Rows from block 5, named by matrix and row number. Each number is 500 + 50 x the weight over its row's rms, rounded and kept within 0 to 999. All counts start at 0. Numbers have three digits each. After the name is the row's rms in percent of the matrix's.
# conv: pointwise conv (model.blocks.5.conv.weight, 384x384x1), inputs 256-383
conv.45 095:551482539427473440454461448523545477491576491549588466449533514519506471535458475493552522474516446619471477493538521473478485484407514479428528454539558479552424677495405534493475526509458381461444559408515501575524498452554497539528570517560540483468459547517488474462415500452513507471493480505489545489455509485461466471507458524509552529446446440443487435365479464547450491414532
conv.46 104:441418543436456493561545451568437438489531507589371482569484549485527518584477448460545396545538472493560548449544585430451510517476471530483497525396486504468399486480435579505398532454442429480499494569470387540551502507564544535487516524477462403559481438537487497493519554495577457467500486531499506461395444479438451545561508495467536591438474584420441527446486543411469542508453
conv.47 096:508555514585457465553455535399515536504558493577494511484465486519558412489486656487508536472436572450518401575491510539533523448515501468525373459392557535492441508456550423481467495520499566555510528578434515522585441457442517479478521518478542429520462481496454449506512549516442358514474520382443474454437587507539543521519525462493444468462537481439536540503447460478572510547530
conv.48 099:532593446491492611413520544476488509537427443544514545536553570471496609518406565446488420476490457378518494567517446452568493437467499511482454429548537600418560483476580458458497447504507548450458496478470530508479496523456591564508501389486482518511486463421532566547549506481597501518536534482478533390588484427615470504535492477495522508517483518547543504575501609547374581488530
conv.49 101:502486507485445518492504455443496560543517461472545412506446454490548443535528372485453519442511427497499490513504551407434496454495505418457541480502462508446489531602554496539471562475488561490536533584534507450453544533506476565555451472456504544584506526563548527448489470548405529574430506427416546479563480522448512481500493588490456414560477466533497488496512415582507478533448
conv.50 101:528527417483549541502475500426532489497542540575501584518484453464482505500465422529503384448559506544529510466466594477546466465563496513423543515488587502407497489555476558570486492489484501550429563631444572580535522523571492504535498569454506518470501469565577389487551439567444487467444463471471560438498485527508512500588510388509481451518471489429466482423546569501541552506479
conv.51 099:531461531463543368551538465423499445508484466504514452458499505460440454446481435481470500533421537554553532471516409421528477488561534485443413523426528444488558557466525568438507556538498484379444534517480483518527523503530455511457526478491420545517549429484559515531462537541405489489417442538496526493453590481457547451474568502467464425495532384516464496555461467526538511462485
conv.52 099:522435564547413436517481483438473529439516447519543486480503449456421469477534465511499490546553416482449475428486588421573484526489504516464523529466542413586504472513496518467478505532529557454508626537497447561535505511577507409416466505614548473513553610527502393475517460468478467404506456345445506478375543539518502512541496492514470409477442536538468453499538469530454466501535
conv.53 098:435552446522556601489500400466521490504493496476419525561564521566451452509492432512481509512620472478507485560453471534561483478511461554459574507535570524499525501543518494631491448550567547480511520500517556481375513456562561500459529475473421564484548506420539506430520529455548497455470463483466463502506535384549515453474483457509474496450530482460592501497490558479495532421517
conv.54 101:481493558471399518457484430498539474406387431404410480462518562560523539503518445462518507502477434453417526501520475455609502445470519452477512530610510504491562490497500399466520521501556446537527440508498513429519457425522495534479526506393397475491485465501394476481538491403481479441470441621487509510518493410597471435529489516573530525475545508481537533536470513478486566446533
conv.55 099:443516538496399486563442546550491567568538521646482529515381457549468499429541523533486497418437550488498473504460495366480532427521455532533562505531468571503510521496575485519506521490526431546554522506438506485537443416405540454544460523524504507529531391492555553481569511500538492501543432468568534546463455555575469456546505441492447455467422508546492488462543520608457495524552
conv.56 099:526486477497564551458528507483435528428495585519525459544472538476577500545472524467503566472534459502460507473572554498480572446507491559487401541423564500484541568384447479445501542498540453536454523533487458513464557422479560398493487508571491520502471507507397548500396549539531583446477443542539574463417543430559495619625521410463537573415441540507438455487502545493504477455520
conv.57 100:418536514617442504426428528553527485488495547493542574429494429540496472561460564439596553551447585472539536401508515583548502534497524621538441494481587566472334441481493434435418466493459514545528492552510484461554518424490414534487392546432522492453517474573420555396545488495528505500530411429473613438443471478556555510525501547426480501635497479434456543400525512529488534509489
conv.58 105:481491538442485460577508493504472497513434449491467431487488503583558438499452440483378514462563467568509544550539477562455462507507514518521496460509477422538447507475584527435499518453480457444472451560439452471465477496525448586490453483488422507508535503512479536453476397502377430527509519495574509484506490430483496554346519462464512494442473526380511501489525529537424494454505
conv.59 099:442482427543410496577491500504497519631359519540522463534535473493452445574537470538452576630456473487580535460516465428530433491539581459475507562546469586510542587515507534502518452494551472567506520454489572467476482587489540612458496461470528510505515494429599379498487365474500477487461485452494581531488487591538481402594523480559514353535495428512444533508527517549479482476517
conv.60 099:435495481545447523501612601544540503429485507507506456507541519584491546538556578498588557530488542389571445506476501547566441521439520582631479554434484490606484441480478398496570467497483588422456493518490408478601438496561525458486567571459508560495441496531401419479505567461472545498583377519470500489482519432462541562485489467443480538516369542480474428536539536408574383441575
conv.61 098:504485587541520537585511417456451520497486493533398503515521563492476546524484501450560471577519523479489604489536498587536511557459553500407539530560498481415493437516501539517461475492576551580517434524481431500388479506529510504545525411439434565558543430463594508543529562404493441503435529469492551404495535544528464447441415480471431514604574525490472567473487409460493515489425
conv.62 102:482473390508495487566525511553439510466508502521552379420484535492463511454460463485465510416499603569472556539534418509516444477530519542527510509500451493534540484457557544490495576457570513484529480505492545563548532473504452493521481485548483546497582360492461543529534599609523469468492452586616542506541493463474522552466595488482447551430483431537520526425580541548500546577439
conv.63 105:500410405476466477575538485515390539556551471355523567444425542565544489503510483551432526648384482511618481494499545557531512470537533501566497527552404545573508506497529496487485509433495512448534426548496407439488525483448506523438522458483476556516498422470472478397474449548508473487484441510571471452504557531500575544450524419518448500526410560574438518490488580445526441526480
conv.64 101:445538526481535550501427466519520599519541489618604553576483512502522422518384476549521439467549551476412509534475490559547511432502551552452462506552518496548562426502478485449544512448573446459547541432440518534377519468519551537469540542561483473467541522458520497386558485449386466507445456555506408557484566459459448568566520430483494507544469513420507528450495576427479514535520
conv.65 100:541528561530442497458563542525561527383480500475572473566526520471503534565537554458547596486538444481442520485486438529549596552467480367572567479495435428457518504474461505466528532422491533525515477473466561443555443478487569543496439445445463397514419546564414645397527549426429582492503495517492507439425468462520475497435413537490416452518515531512522542376544453489495618469491
conv.66 096:557479508552502486435523480519540426534457417495406417493515640461497455466627586424428527535535482488424577473560520569502517606506513562478503506462440498526465440473502458495393513479587500484574438556543588494531478496488554408453481418513554538519567567546509503511568490504575558531506520492480504437609533509444527510500509569484487540568489429475497596540487390580398524485436
conv.67 099:551474461458558497596515410568492501565485519393533435476433488411469455490526523539444509560475549492537481450559488471489538545542473595495534437535470544530515480408493548470507617406563528533449525419477546475443523414447528490546421434517509511478556367474588500499562424477509411479458418547480547479559460513501487441497532479498520426558489376600403575479449442454532465547494
conv.68 096:583472488483521590476422427499599458534519536490431451468633617498448484512487480510511560546563450568381496542535507417499483575554517488399576474583536538473576483497563421466524487515543470498505437502454481447485466463457493425497536428486470483465488479474559418531548485476536469519449449469449494439400500549476540369531498546579463523548566443492572560463431503531444515455414
conv.69 104:552468544467513444445536506422427518494475486509455440588449509481501422449538494518400566486495454472467511510464528520447522501458562426504561445581464426499597530529525541466438568534534506531492564442528570534460480425508516530476457433410477519577544559509464507516485545602418534564515498493459554600529559434423457500384498488593517484437512438508554550547425451538487477504435
conv.70 099:442510432547490481575582399550566554533574508506383455548479393586527482487520499517513522421593501499514494433538567507490491495510518547516494517471473582542500520541423586376468545528437518392498560627482432512599457439559453552559553516496471435522406528457417425523476534503555402567492505441479522472524555568511445489510527463404492546480543595463540597513458527486536549552552
conv.71 103:522523417539452489462420499435512533542477453550563486499517531428494440544516470504446508551505421565434522437551421403452523528511527436526568414495367501485506540498451495504447527525488432567454527427495527481512484499515495565514503520545533542487470539497532487510350522557430433426507472461494507506507471572381475446464523614542483464429513449580502431463491468514475475447446
conv.72 100:493500442461438487494428525505441561561477434560489613430497479500556440550499503523523475451453515543535544518540502520367466459510491475591565554596426515453453492552511514485488437535489588564459496532477468540520489468510475562624547401500581518559483505457553514448556501508478511533440507478470547420484500535441569461425434456465515476528371490482486430442588525501487488501586
conv.73 097:442485545558423472444465548470539453521502399454467519486529497510493548498550557406468563559583486499505558497504478336382546582479545538477533480497498499493497500563496463514446562534543460446480468568489549377542463393558398508494510443555474539461564560516481528461563491535456493459465497558487517446472481436521548491479501447532461392595449502495445595439459478491344546520479
conv.74 102:537483382464544495483496443528517477483515508427486473526473532435496449584469517541553386441506515496561444599542500526500508499478509560409454538547524490456512490466413549464467465387402480530443566521481514592486538494518390466527446430512456596475560573543460473528417484480523544418441426487524520498471491480503477503492541436508452453491390460518416454448595469473502517525484
conv.75 097:438519514506456560428487570499536494487488468517421461480537558560469527519637554474458529488573498393364480485410480393522495522448529575529419496559507567460554520527504407386482528480495409566495553506535503380508530484530521521472437524454543538476557524549430533549554547508466499545487482514477508427392485434556381491497445528492436467506542553486595561561499441498451496509478
conv.76 100:514514565534484529525496586484486550566521535533573449495339412423576482511573504493492521479445532482440447496517498501485576487561431455503567479563495569421473484530542468475485541473516440570621582446459517531493529469331521502531387523573517542502538576543541585439587461475523508565474490509553550474479380533521458473483508489532386521494522496570466472469610423604580572596499
conv.77 102:448482510479367536476521568500448503509402513519489488485454517522438484487492509508528431504462459512493588479545425555520482411415508527502515550530422540477538510423467510450462486432535535479557513494503515486485513553550491533510381469446502529498555418459529529518549515460590514485457478447526494475447535419472444399419439493453493592542589538453450506495543410457457513506516
conv.78 099:435523545508498547381462567444419443512477445488538501498457552421481533587519483477494549425494451493540533467474556474541527512526532584558622470465546581439489550458445495431482463542451677438444463468440464457412530420465531464553465487459494511518428356489512522520440465483545519480496444466471542408392548415495522419539465537494449526549499456483475454585461527504462508420570
conv.79 101:512480507408493501494499559481557438535507476513519521453481482548485438519487513337524597476463429493489431542524574486488472542529497496524537527506489547492540485544514472411511513445502566539462524489366406554495500482507525483472461581465514423525575400540546507449529504553533473553514510529471500436459508456551537470446487558478494499411515413432432553474482459492395474518444
conv.80 107:424525638537443476518483472437485519572450452589362512557468466532580501504533510468565595454590519458478508489522515549438506510459511524537445522501482480496402525471481499513492505472459516546471477508474496479507490500507559538540476489499420533460478549485555517480501451497468307459466558415507509527520494576492490573423341545448532526600552380435460519478485427502486397479448
conv.81 096:519497469487430514522474439628590591447497518516422533581493440492459394555494497552450649454545491489503455508463517407425584509415506512532582459428464526514492457525407482528546509540470532484497429459583533425492576492477577552591413559414478480472562481487491542581478440469509543524597505539540524513518481498494412531538444546586529583583501515473520464550521503488459533528518
conv.82 107:429492484497502540568477431526514519484579522532478517513457441474466516406507431569407429461448498547542475400468433529541432423447458451476504584482482529493511385541559406512549518423549425598544545446492452540491476481574536554454538535448414599448520468523490453456570539464540518535518490562477523567617435424504437485414493510477480469386512542398427449517496571541535593434499
conv.83 096:545545446508504470481590450440438472468485558520512555514565538396531481429466526519558494517443458554541428420508462523511465595482505563491466414525547458499551435475449577442424588557449453555375569462488514531529462418424428513478587488506558462533526478516558467614459572405582516478490408447467435486386470547511457430511550523484510477437436446454552535489379533406570514502523
conv.84 102:499537578475554465470484459524511525563485394567504486533449517560590545550457551464470483494486509524491532619478515560576471438517598490451559381500456527541408449505444506528519391411469511498561567474513531453479526450507525522536509553529498510510504512582429419550506507483505472524515501468520459538522595524589514486458573548497448599501489481548550555511544520537471507619551
conv.85 102:598539424451485474485557570526508525496565552475560449555582507499437533533448542432553572494559481489396483448510552567507475549471466424543503490469453493533535553494568429512596464499548457532532475418346387476503492505478592497405512463591487437496494493512534544465534526469467522565539547565560455438471493483477532456540411517429473403447523470464505534403558407518508513502523
conv.86 095:446520592469401433561522519430491550555489499590490620528431432446362458493531488520538504510545412466527479547557549418440519514481492467566593491505437543575420564506491445413452532523584456527556563499501394620598530480489486363484574584486532440502404530491453495513446476497509396458560470508529516458560530535480507576508475447463425540426528539461501495538502493481477480507520
conv.87 102:493429530615372471409513485435497502566534581526443473479432591453484459515460490581505422494482460493577469545519495435532527502476464607545508475481408485514554533447505531544512516564505475407487632555510459551433556425522474563494461536519499520515526472477527466492583494352470498571450449461526465522524495447398487437471546432522558443476458384558442467536531616527543466481529
conv.88 097:481501582417575501423429459521431529523499506534518618496539457506499409468464448450518484472470563525553571569466421553502409487494604495474548448452568504497502554520510531455424465414457517550483425492515530438373436498573567572521458487336532536507505452466429528441485512603485436317506446442433532525464552522559528476495534554437487585551445481508494535585503540492408454555545
conv.89 094:521498523499468385469526564459514506411492469541480560518544597525536543503484577437425457453455522521489468484477513448512450453454584533543507388443520408503543488519524540451534456491501513461465532539484457528510542369556530500427478535496524441524495509503457449572466603506562490483556459492543550499436543471572512501515545446533460548474447494507543533464450577419490524494520
conv.90 095:555506580544503592521501436533499588411500518526467431512474495499529384458489470566476469520595540521471533561518472489537535431439530477519548522565358531576550516441498433546453540530543439385452495482454564452375481488428559533472521391553458470470508537450455583545431478483543549504490530450553485545525522504566544554546401467524521539530491496524490495522539503507531489484507
conv.91 095:516452488504511600499446482544492501528494575496437453402449502448434455442551465581450470455648479527463502519438422524554482471499573503479543518532492497439559497458530375499511535516640531597443504437459579386422482494500484492528460448472439443564645538452472569456625452483520474494469343494480494455494523491515514499478462444590530414484487405447469494497534484500487453528455
conv.92 103:497497512463472529514532337519498486501452489516513479490568535424583513456439504551508505527445493414426514510424573482522466508401531542507522518690576487528444570613510477513512505481452524511457461472534525495454478466512554499411520421565461534477467583463534482522384432490439431481404446525505501529492545540498502497462340480435499480501504481487568565425428464481591469485475
conv.93 101:583474399574593500555474538516482518487487393461533509435519459408564616439441553471426459497411594529484474501452555550498495503499549556450489506454506416563462455467551461541413537462551600415551514492446454444549520424543499498514470482508491552534568421391449442457487529571474517536448481570522404570529450541513531495477473452548497508541438466515534504536503477529532505557458
conv.94 101:461514523472538512592452505447494515554508510549494575484510482536427442550483474464455599514503480593502429560569570526559411558529474383412388557517538524471444465492430519526426570473475303543506473573481514588571557445542498616587552527555438443516489581584482444512534532450524439475518472457441537504530512504550531537555530538437542412506521424433534486452560490540547595482429
conv.95 101:504530510501535519458542527389519541576492494577571565532538478396629533534406394547532511488471392486459523461460475357488432454512543440504527468497555517530524477606529452473552504537508438484583497497507478477490421503453520508416549505496500535611512504534556460477499408497330497589458518477438544561490571585523431319543487498519453551501509506530531471525434539562554481515534
conv.96 100:451553477504478563493491599532510445443464593532493472502462507492507555496440574489555461448500533510551524547406481487557534512476559554520474532474570484476535492494497534395524427463538418493457520554452547548475462413578413500512396442426436410563581457531484587434535489418551578367538516499492532503544459471559543458473509412561476441552477552486350490555531576510443527499487
conv.97 100:526515437430516556552437487497383598484429548496533570426485465462414504420434535515544502456488561471533492483481562566592490492490515490498535444473461495541501559486486536515496508515484602548429509490487492483456484556351565536472447489460498473511466435506465522516508528504446489476519532587529545508627484490524469500565526527531523491530490461487464533536496556473476395484553
conv.98 102:531369443400519433448603543485524514516488406476548456464486508483443438540595471460528494574468471554449508518480510495485491454488558447488508475423410476497445535543477565471494506431483500552470473443602469533466550563487521483446465506475554580469513511597450493527424526614583566492494366471492578549509485486514503497461535577528468585477440526632419434442529477542585501568428
conv.99 103:429559456500500526506466551427478529417523487531559576487468425531472469476492560554476520443458527428517464556444499507423497450475525574543423548483570469486514502520543485424468451473396556479587570525532467477466549519499466486466421596548508544518546399573484524462509447493453513532469410558553458524432551526513584505560481467352458384557430511516520486509589516453550510575505
conv.100 102:398469536490478541429427574474486527507462576470483530587470445467407488556505504548537461492432465485502556476494488480480525564512449517539509564509526551604460490408412391384468517486481459468499529477503512564445469479530464434447466457547493578524479526481469423558449446502414554439564394445518430549483576513467476560434434583492360521449491497479532603619457565478476495433417
conv.101 098:561524451500547543528485468534456466511501528446592462537586587425549536535377449511552506645502527526557450353505465419499464564487555577487501517525450447510497492462561527559443532457510391540474491441414424494508504502558454567511492555468486545498453507415588361435545553395388513476486535498572503539504565533496539481464562579495526565505472521594453516477543507466535472478558
conv.102 102:475531503588492508437474535511438465535561489530575430511422449499465460570526453510439479391532532506495459520446553383537560451511500514472482398470630545443507554511479554430528512515431527515554576541523498432461505488525522514511480467536508494563536467496527533559452421550546468548426460379469530494469538527532428349520509446506387497467455499563585470521484482613500546546508
conv.103 097:495544657480484389526512508474590471580449471431451557471471472513547484490507503504550535570571503418535476561498444458541493505470545509519545436605446495511505546573512474464493544545544520477557562550488405559591429463514379491531559565486506390503473535420554476465517481526495445455474457472442553487529509500500558513469492505481468470520475503490454510555471515481482459515568
conv.104 099:498555541430534546483430520445583384447557410565549594470496497512527439514566531474514622532515552516518539557538532443425431578548481539490490491517493487545445511506499496403535461493440512510469494486520490450541515589484410442567584557420494516499493564483434592541455619550472533497505462428452487530505614516471559569543496570403502475558439459599505476474543436554550471530560
conv.105 094:474519503592408509628433474652482588545476499404423500503493507452506394502516454501489571491516491416494511480502457486550543422464542549518527470512467562517476515489456510497459500507587479545521498431474527500443538451423572526467455440441426415504610525511524584528593420450517503546480425513530540453576453538594460487535474528484532517487487484508479514429433511455504595605461
conv.106 098:550510488574496488556498483590495465554547521456465480530486532409492441561518509517572514558523549548471441447467498585614512572542454487487509457505496486444464542496395457474556568491526381575495479503458527446564480440424524563417496465494552410493401543490542507526493477465439496490445423489514482488509476583514455411483524491528474502600502413565455565480415459581600590544520
conv.107 095:527479510551378547460559439538539540521538617606534533416484458501441502503495590518545492481541511490426451560466547378497488502525501604527535457505513568512486495471491502472520425487504488423480525523525478547461497540491554513480402432530517499455567444507564574473553460493506533493489492375558536458503562524523503406526434504529517577565506425472494497520502549535489474489524
conv.108 100:551444521533373492458499524468621458479503580369408465564475431490546497453500490451528509468521418432587449486549563513410551470513435470474453474562431472533475510451364434444418551451471487499521460507537562551477499423430570563461463489437525451435507481503523457469530425484614501548615466524499445458506364428496515470451483484543437528440475555458515506489515462476549587487495
conv.109 100:528493447447557501479553513445478521397501480574537493483508551501505523560494511530530406485406514472496532469524532546402536458518437535545454553441476379597517490514501596489594397372488657580524499450528401536509523620494505476463459437481476540411530463555535442457503461526512530495528451462576445503440494485475505462467495532484422558590465561538447560431518522447535513514519
conv.110 094:576475481468505566451442448506531484402522494482475501451512507557374480567487503564514478499540505447367378579543531383470482510399432457514485535512400516538482494537547452393582451509498436472483403387476524435427594667466482516512460454550545517486539565487545535579456539483542484438467473472504515566482483479474434490452391596523522525398475511465554485407536472448474515448526
conv.111 101:451517495478453540518541433521550500489410604529541459453467438472577545473440547491546508478570495512523505442453435491509489499482498515414509488492512417466466435499654502526590555498561491525495536513433485528515446489560502463598578555473531579616556507458517432458582506441527482543529546537479467507531464486367449511492487525509541516459573519444495528581482440515591474521497
conv.112 099:497480506443555486448520497462523562507517426545497444412460528485495538421535520503508557470446504436406526498509439498475476567505452457547562557439458527552503561501566508469514542495613437571450591459485512447431437511396525413437487499537529567479467530519483501461506449514409546464492517608505542571527443407460457436456512496587465393545550601522444506527519456564504412519479
conv.113 104:543515527440544464488486476411478553505419486540471490567586563515496582513494509451549603542454464442434545400542553411443357572480455456498563499434430478492500529553553492445472426486426399465574570480516497499500491471477536467454514503491443512588507523496526488479411557505438536449490508500517492501558473493436518405436511465418452552429462516447549513514515574545512384473453
conv.114 100:543506463488600531543527524532448587489496480572469549510515547415512558466522490600471466426393541512489577455453474479457456478536446482482521486439468495558579447458538488592603500485562373477519498413520516528421472420505544440458492495451570502572533498441460431567523578504520452465504556487559430593600475477532489480473564516574468557537469463604542436581495475514502465503508
conv.115 097:528406557451465515444417415443530545484483437511535496505538518543570446509467502493473495486487500473395515413442465552424533423396543427488478476573485516455556476595518357515534625461531483454514615378491547471464468487550479608528428419507451508515488482521541535496518542532458520546443520566429569484482542461434364453460429506506521576515468541525551517439438503450441517498473
conv.116 099:524461518465489480511516476508530543474473469495531537464492513517599520469433491494539534534459508479430438471409424527514573465484465428545546477573491429533569512549517451453566630486518521446503492427475493492512400532432363567617532526510547469508354506493549393472543506435398532397507515510506514475469437407454472469418504484616447549542484493543453501465421458483543547591580
conv.117 100:564483536533431521502507476564529545370497512395467486521503526512446461526471492591528503441518566542508515522514462517424578539423491513502456506429464474545458518475467556502599462505529476470493366475605546452503547561522554560439410435430477482454518467519410576546490506492544534432529440462497496450515466543501507563586514546492479541551477530512464586373571422480431622567432
conv.118 097:508531463628502509510524449619439480485545476478533510485529491405552475560404462551520493501393585455492443443468491521564531494483418589426516457480550561512578485490428494430466521512447518469514495476483471470516534470469515544439481439514503457444460446487587546485558470433527499591483431492549486465397518532541396395514464470534383596580532529496575526452363532529487618518421
conv.119 096:544572612515493453379541572486565495549548473529491465535480423532586546535516460474493532435508454533534480483505515500400597471534481446532462431482512492448437514495361486501527458515401516539509584441544522537544512488522509484556437538503535504493532497533551559530514517557514559509593471507457518563549485465524536479441467492490453492517399526495511429456530493464548528520554
conv.120 101:513503488457494512606513486481567452507480450489571577504505483464566512524479488507507529554609475417463485514478527580513499414393635611547441524503492499558508435569462466468440534509513482513432439427463371452532461497529505524464533564561561506476490536505457494540527464453446489469470472413548588411596650518516480624568469409379514426510430496508450421470518497439503458471527
conv.121 100:494510518487564477506422430528499456489563466465583476485410511403440429502525449434436536512471576539389510480471535522557563485534486541364524513482507480557466498580463504492559468449536559491440599517554525549470547524486496440394468500534544554421451458572477432514432408497487463526495495410575453481473564439422415478512524443473407474509471568505577557554465454556626415551465
conv.122 097:529503498515454531477509558471534499534523483445475568506534525540524586479495492430484468519421487501427384484539489387480484484446501457461530530447530599463513493468581464438407474569478607429520468441491541404453559552467514549553545555486428512543489519468431503426530561593545532473451560525504501501577521490515467495354436594426694552416559501383584507541551514480383545475481
conv.123 099:427515511548507530562563584534471468463590577572505555493485444462545532514424535496360626521426467517434471540473505516529454545501442477447535409590441535456519499481499587450425578487535622540493517520399441575470449459517437556405451532462485523554466445481544519462488508432456484474512463521502529524412518421614514484462502571530490455436480494514515402488502497504462568576534
conv.124 101:595520512432556558548597510440565497521503475416493489538603580498508485392546499470490429516433447550511439516488502510575488588496523380432491420540508541519497463552554570542539558492549497512537580510537548540549466530513536526517535484583592479518493549571552398499469498471581577499561498494487445511534495614470480580465444516466538569457460480539633488598432513503460487517508
conv.125 100:561434484465439514485423484474409354469453343482484522577496646539464481576521513426386566581460499556463598516567537498442468586486490498457537553429475485434488512496502471494451487541511584511395400508477505481526463505543560448538437495439477477451470464489587453456507473534513512486560519484558525442529446382480455560496570488463542527512513400436532529460508467528405526377544
conv.126 101:452479471514533465623579449538495563488521483454511547489515485523602488496497517542575529565453578512500392541435534548452476502467521498567495516497552499468456481468500513574576493508466517530438442476414532416509481482514438572602443417506574536484458597482458454478474454575403504400444496554498516626503521520524574433392531524523434514479458529566434504480608453496574423499529
conv.127 098:478479532463589486536508465536476510537544535486359426574537521468433455492556487528588494493514578528485573410558549600460414498460475527491485480472571559526421518540420455560457535415521415464422529457476557473496555440449551463488560348547459461460519539406465533537593529547498410512513412523477526513557546564520525548514451488414462489586504373544466536515491459450512554498414
conv.128 096:538503519557455420512536578419574456470554439581472556414473485490543407474506549484500521551417491491470471523508562521512557519600507413542428469501461395514467481564417562489442475576519587535532494541535526589592401555469404458446505522412613475480460500578531421532483487553563461354455466383443500376488518480500509476499521527448503454568497450543480467492488395500603472575506
conv.129 100:443552544485572469443492448505492461497496517509479439420476542523574533525420425419470480592501488419420611454451344480493522391457457536469473463481601499501446390536455551564567491364548452544534515524494557420468466543458465571425483544525460526502471494575572535427455413461435506512455543547498540512440425507534421476446472531460382517564482562434509586490472477523508545548509
conv.130 100:497544405456429549598572460533517435432469494530534425527519560471596556446511493400528531486499425456448447476498546477567505576489460542477513454485565540485532499549520522550497509512508551750443506471533535437495490472512565501566448489388479474531468476533438566555420583435530551466575479527498518491520470484553502488545502478484523492481469455425547528456439483496395539479497
conv.131 100:525392470422536498462444549500443438497554542471549361519451478502541559537449515433489499466470451576461414507538542464465446477471473421457474469508508528443435561454472513481463459468459471580540545443394446503504506511461520454530474504588494456485441481421457561480473514519466500554531484592539535577481504469535443508558503428487466420365506504469544418502569496572487515431473
conv.132 099:475505515489471485371514491488512479476456444477467493494537500519563587554530518449353462496560463452544510466579502448385489365479502575519490469535597427516495512508488492519459515467488494416560502510491554417491518411536530441437443504464436541535511441558524462498493496539459461570442499550464505505531489488452460456437470448480513461593490590554554496471499485558479540485463
conv.133 100:556480461474523449512449483472442500594538489441462388522429548467545495572532475502549558578437479423462554438487574481472478444471453522477414524443561492525471510542433431519454494424463499530561546380345528507554665445425548528375498465563486503418515527500526507507591477485467396571520470515548467527467539565483484582462453472445507406504533476408497536511474483486552476458434
conv.134 095:541460458566501623501493464502387563541521579556514491510494485444487546503485402628500431519604479509425558482467464400488529328529404503476447538557461517589568511448440477485484462544525415489522493538543552519393477499526528519394537405503472542461446529452459500493427431504519505485471466455510506504539547465460515457629529432477510506509487483517475472528565550520510523498450
conv.135 098:526456537423527555480428399444500488385546528498482524506512500549403393525473513523495470499553566424432488522444498488421544502419483532516435499518445518550564408526571423447557520460443449432479565436488424537389413619472511543538542592575516522439512437516550495535571619462529494488500469519598475510344463490511466575441429546504491555477493516482540537360425473463465456524492
conv.136 104:368531441477501418544520428500396495415513498536574503518401466421492527537475521538592523418498539463479579529491443458465486514534491547509476514485522335509488577492529395475532488441593536517548459465516556471461452441478548406423484452580530502483526498528510572474573531511473553555496534557499463404551521540505521435452549513500449560546545497498430557372517406548515517528479
conv.137 098:520505625551437563524447420553492519440619500444505515445442535550589471468602544510455579469466604456446494488480588492495522554515461551461441573603535435517590492477481414466456567467562469525502511482479551428472521475503471512453543445490531471504565562520458395519621546536514458500514475431543473429485562475508451506535446474460423504536478568518522522435488375529495452581564
conv.138 097:405468528478513495430474500570490465480496537528491536539543526487454525538483493546501592472603444519594503476521472526472543563517500511475581457478507442519428600463433572508495575533471570453391647552549482518524502432597476493511531541484467493457377532452454474576540462439440523489541540422451530594433530432483520545563521516506497513507489583507454498514497492482465426396532
conv.139 104:495470575617478438410476488505477507533543490484459414533482415501551516501464502508484475470411545572482538441503510472451453410476453464385512467430527495385529508417464491558385484535415553458437555612484534473594512446542493452505424576491453545515375491521526429553463549493487523492447491496497452489546507529501422449463495500334488574414507479510554461536472539585564520521542
conv.140 103:557525492523502473450486521504539514454482542354507507454504582530474543430360577415459455536490548487434473559491522523485437537452513549465421473539515481556475497347545515442576490433497514493578460531392544445552564547551460569554497433593477537592431494305514530559427502474370411511447555584547437478545473482464495488448403439504499421479511475479574420528453450472499435477489
conv.141 098:485482561521450477469465522511499492423548555554476477418578391569523460529542549535527459387421485544441558493440509334476461429429531449568487457555423500429505540582527498468445468471350464412475515488502408376483465527512495541484401456570541498574443542578397403486508569552473521510427486416473446489443556468535506466432461603495451529459531562574521463452547541488488574531524
conv.142 104:347456545464481492519483352548404484534473457425516524517388460553508480500528503490528518471523574483556569517522470575450515502375520514476546498495455583504506555417451448571469513497476537594456419543510433378562512507460507534588493530516438521450420516445400527460462508511518551523492523565487550517473518591463490552445358546520559547485511494448457505541484507459433461503535
conv.143 096:464452490535488530452492501458508463492460473448392456450479493496455526616613456484535439514527452457529568427483506433460510391484343537559504533557505462525465475505521496546394480514477564427554465545545575412488469464532467489382447466426450622517471504531467401508461485541544473488477489506440592512561497519437508487497500506434518498564519543552484484458524541534536494464416
conv.144 103:469620483517483513428471541600472459514471518398466542584518514463541597505431475498492484510451437520596577523540475540506506418486483516445593469552495532463506428474507490503527526462596479472493581579440526365431486506469497518497504538518536473463423438454515500497451490439541481485503466491474374552437479463447463565470456535503446511469445510468584505536512617510450486449559
conv.145 099:546552392529502466533601470482442504428451474380504566593627513432524512480391376483516489513553453490559517432445518541519448481585492415494483479508512481451511474470434594491491478497491449508528476541537518482493452437573557569439497444462431536520500488491498549538469454494421541554462400488440449483459505505515498507560536483465410511552467550454595572487462544427582643490487
conv.146 100:531545575545514617474481503577529483547517543534521451547396501497560461512510555473462530518555567522450540541439484580522523461392561417408459483602559514556492504458402407457475529453519499513453494471497552553452478441504473598466494396531552479465485564480447541441536531488489496456497461400467621473551524471590523483494458464536472501462522375498438556562465440480506524539481
conv.147 097:544553494559484519465490459502546499469621570575451508532443419475583478479534478543462415346441459460560486498477570570481521473522481443482432396476492391530507505448485561578467510495568493457505535519497563501487441442542548520513436504532488485465533501502456453515614471469519487506503556360471465562493489531503503591472466504469443529483470546505490501365440485460445565502526
conv.148 103:471479568458386472542459471492526535585453480583467434465429531558526610476530588453544414526527526429438538422595552304409464438545520561527552546547425508499530433480442502466556556495533458516523491518449515497557525467510450476501448499507503477499582543504429484489581436506435526418519401500474598476511468521565502501523567485534382528463392520475494486523519536452309462570534
conv.149 098:479580453435514503448497493445424489545400430450472474489452520555474451521507364426421564585460446537503513540451570442493509500472500481476556449476522541456473546494510547601470431472448548522442499504491441442462550489573523566470450508465487498519413516475548451468395459459505515486466513461551432586524541372386450491369505495566500541419495489484520480561547475455495541455612
conv.150 102:533497539582432397539489588476522429448509538545541556502474418449523594531493563460472561512500469469491502526595630501515501454560483547551594472398542495482403471533427513522501536498443592479505511559496520551512493512527525487453459557538494541416552532544542438475563394544473399489449454427462496275396529517600503489557534510407534441589493406497472541476531468533478586503526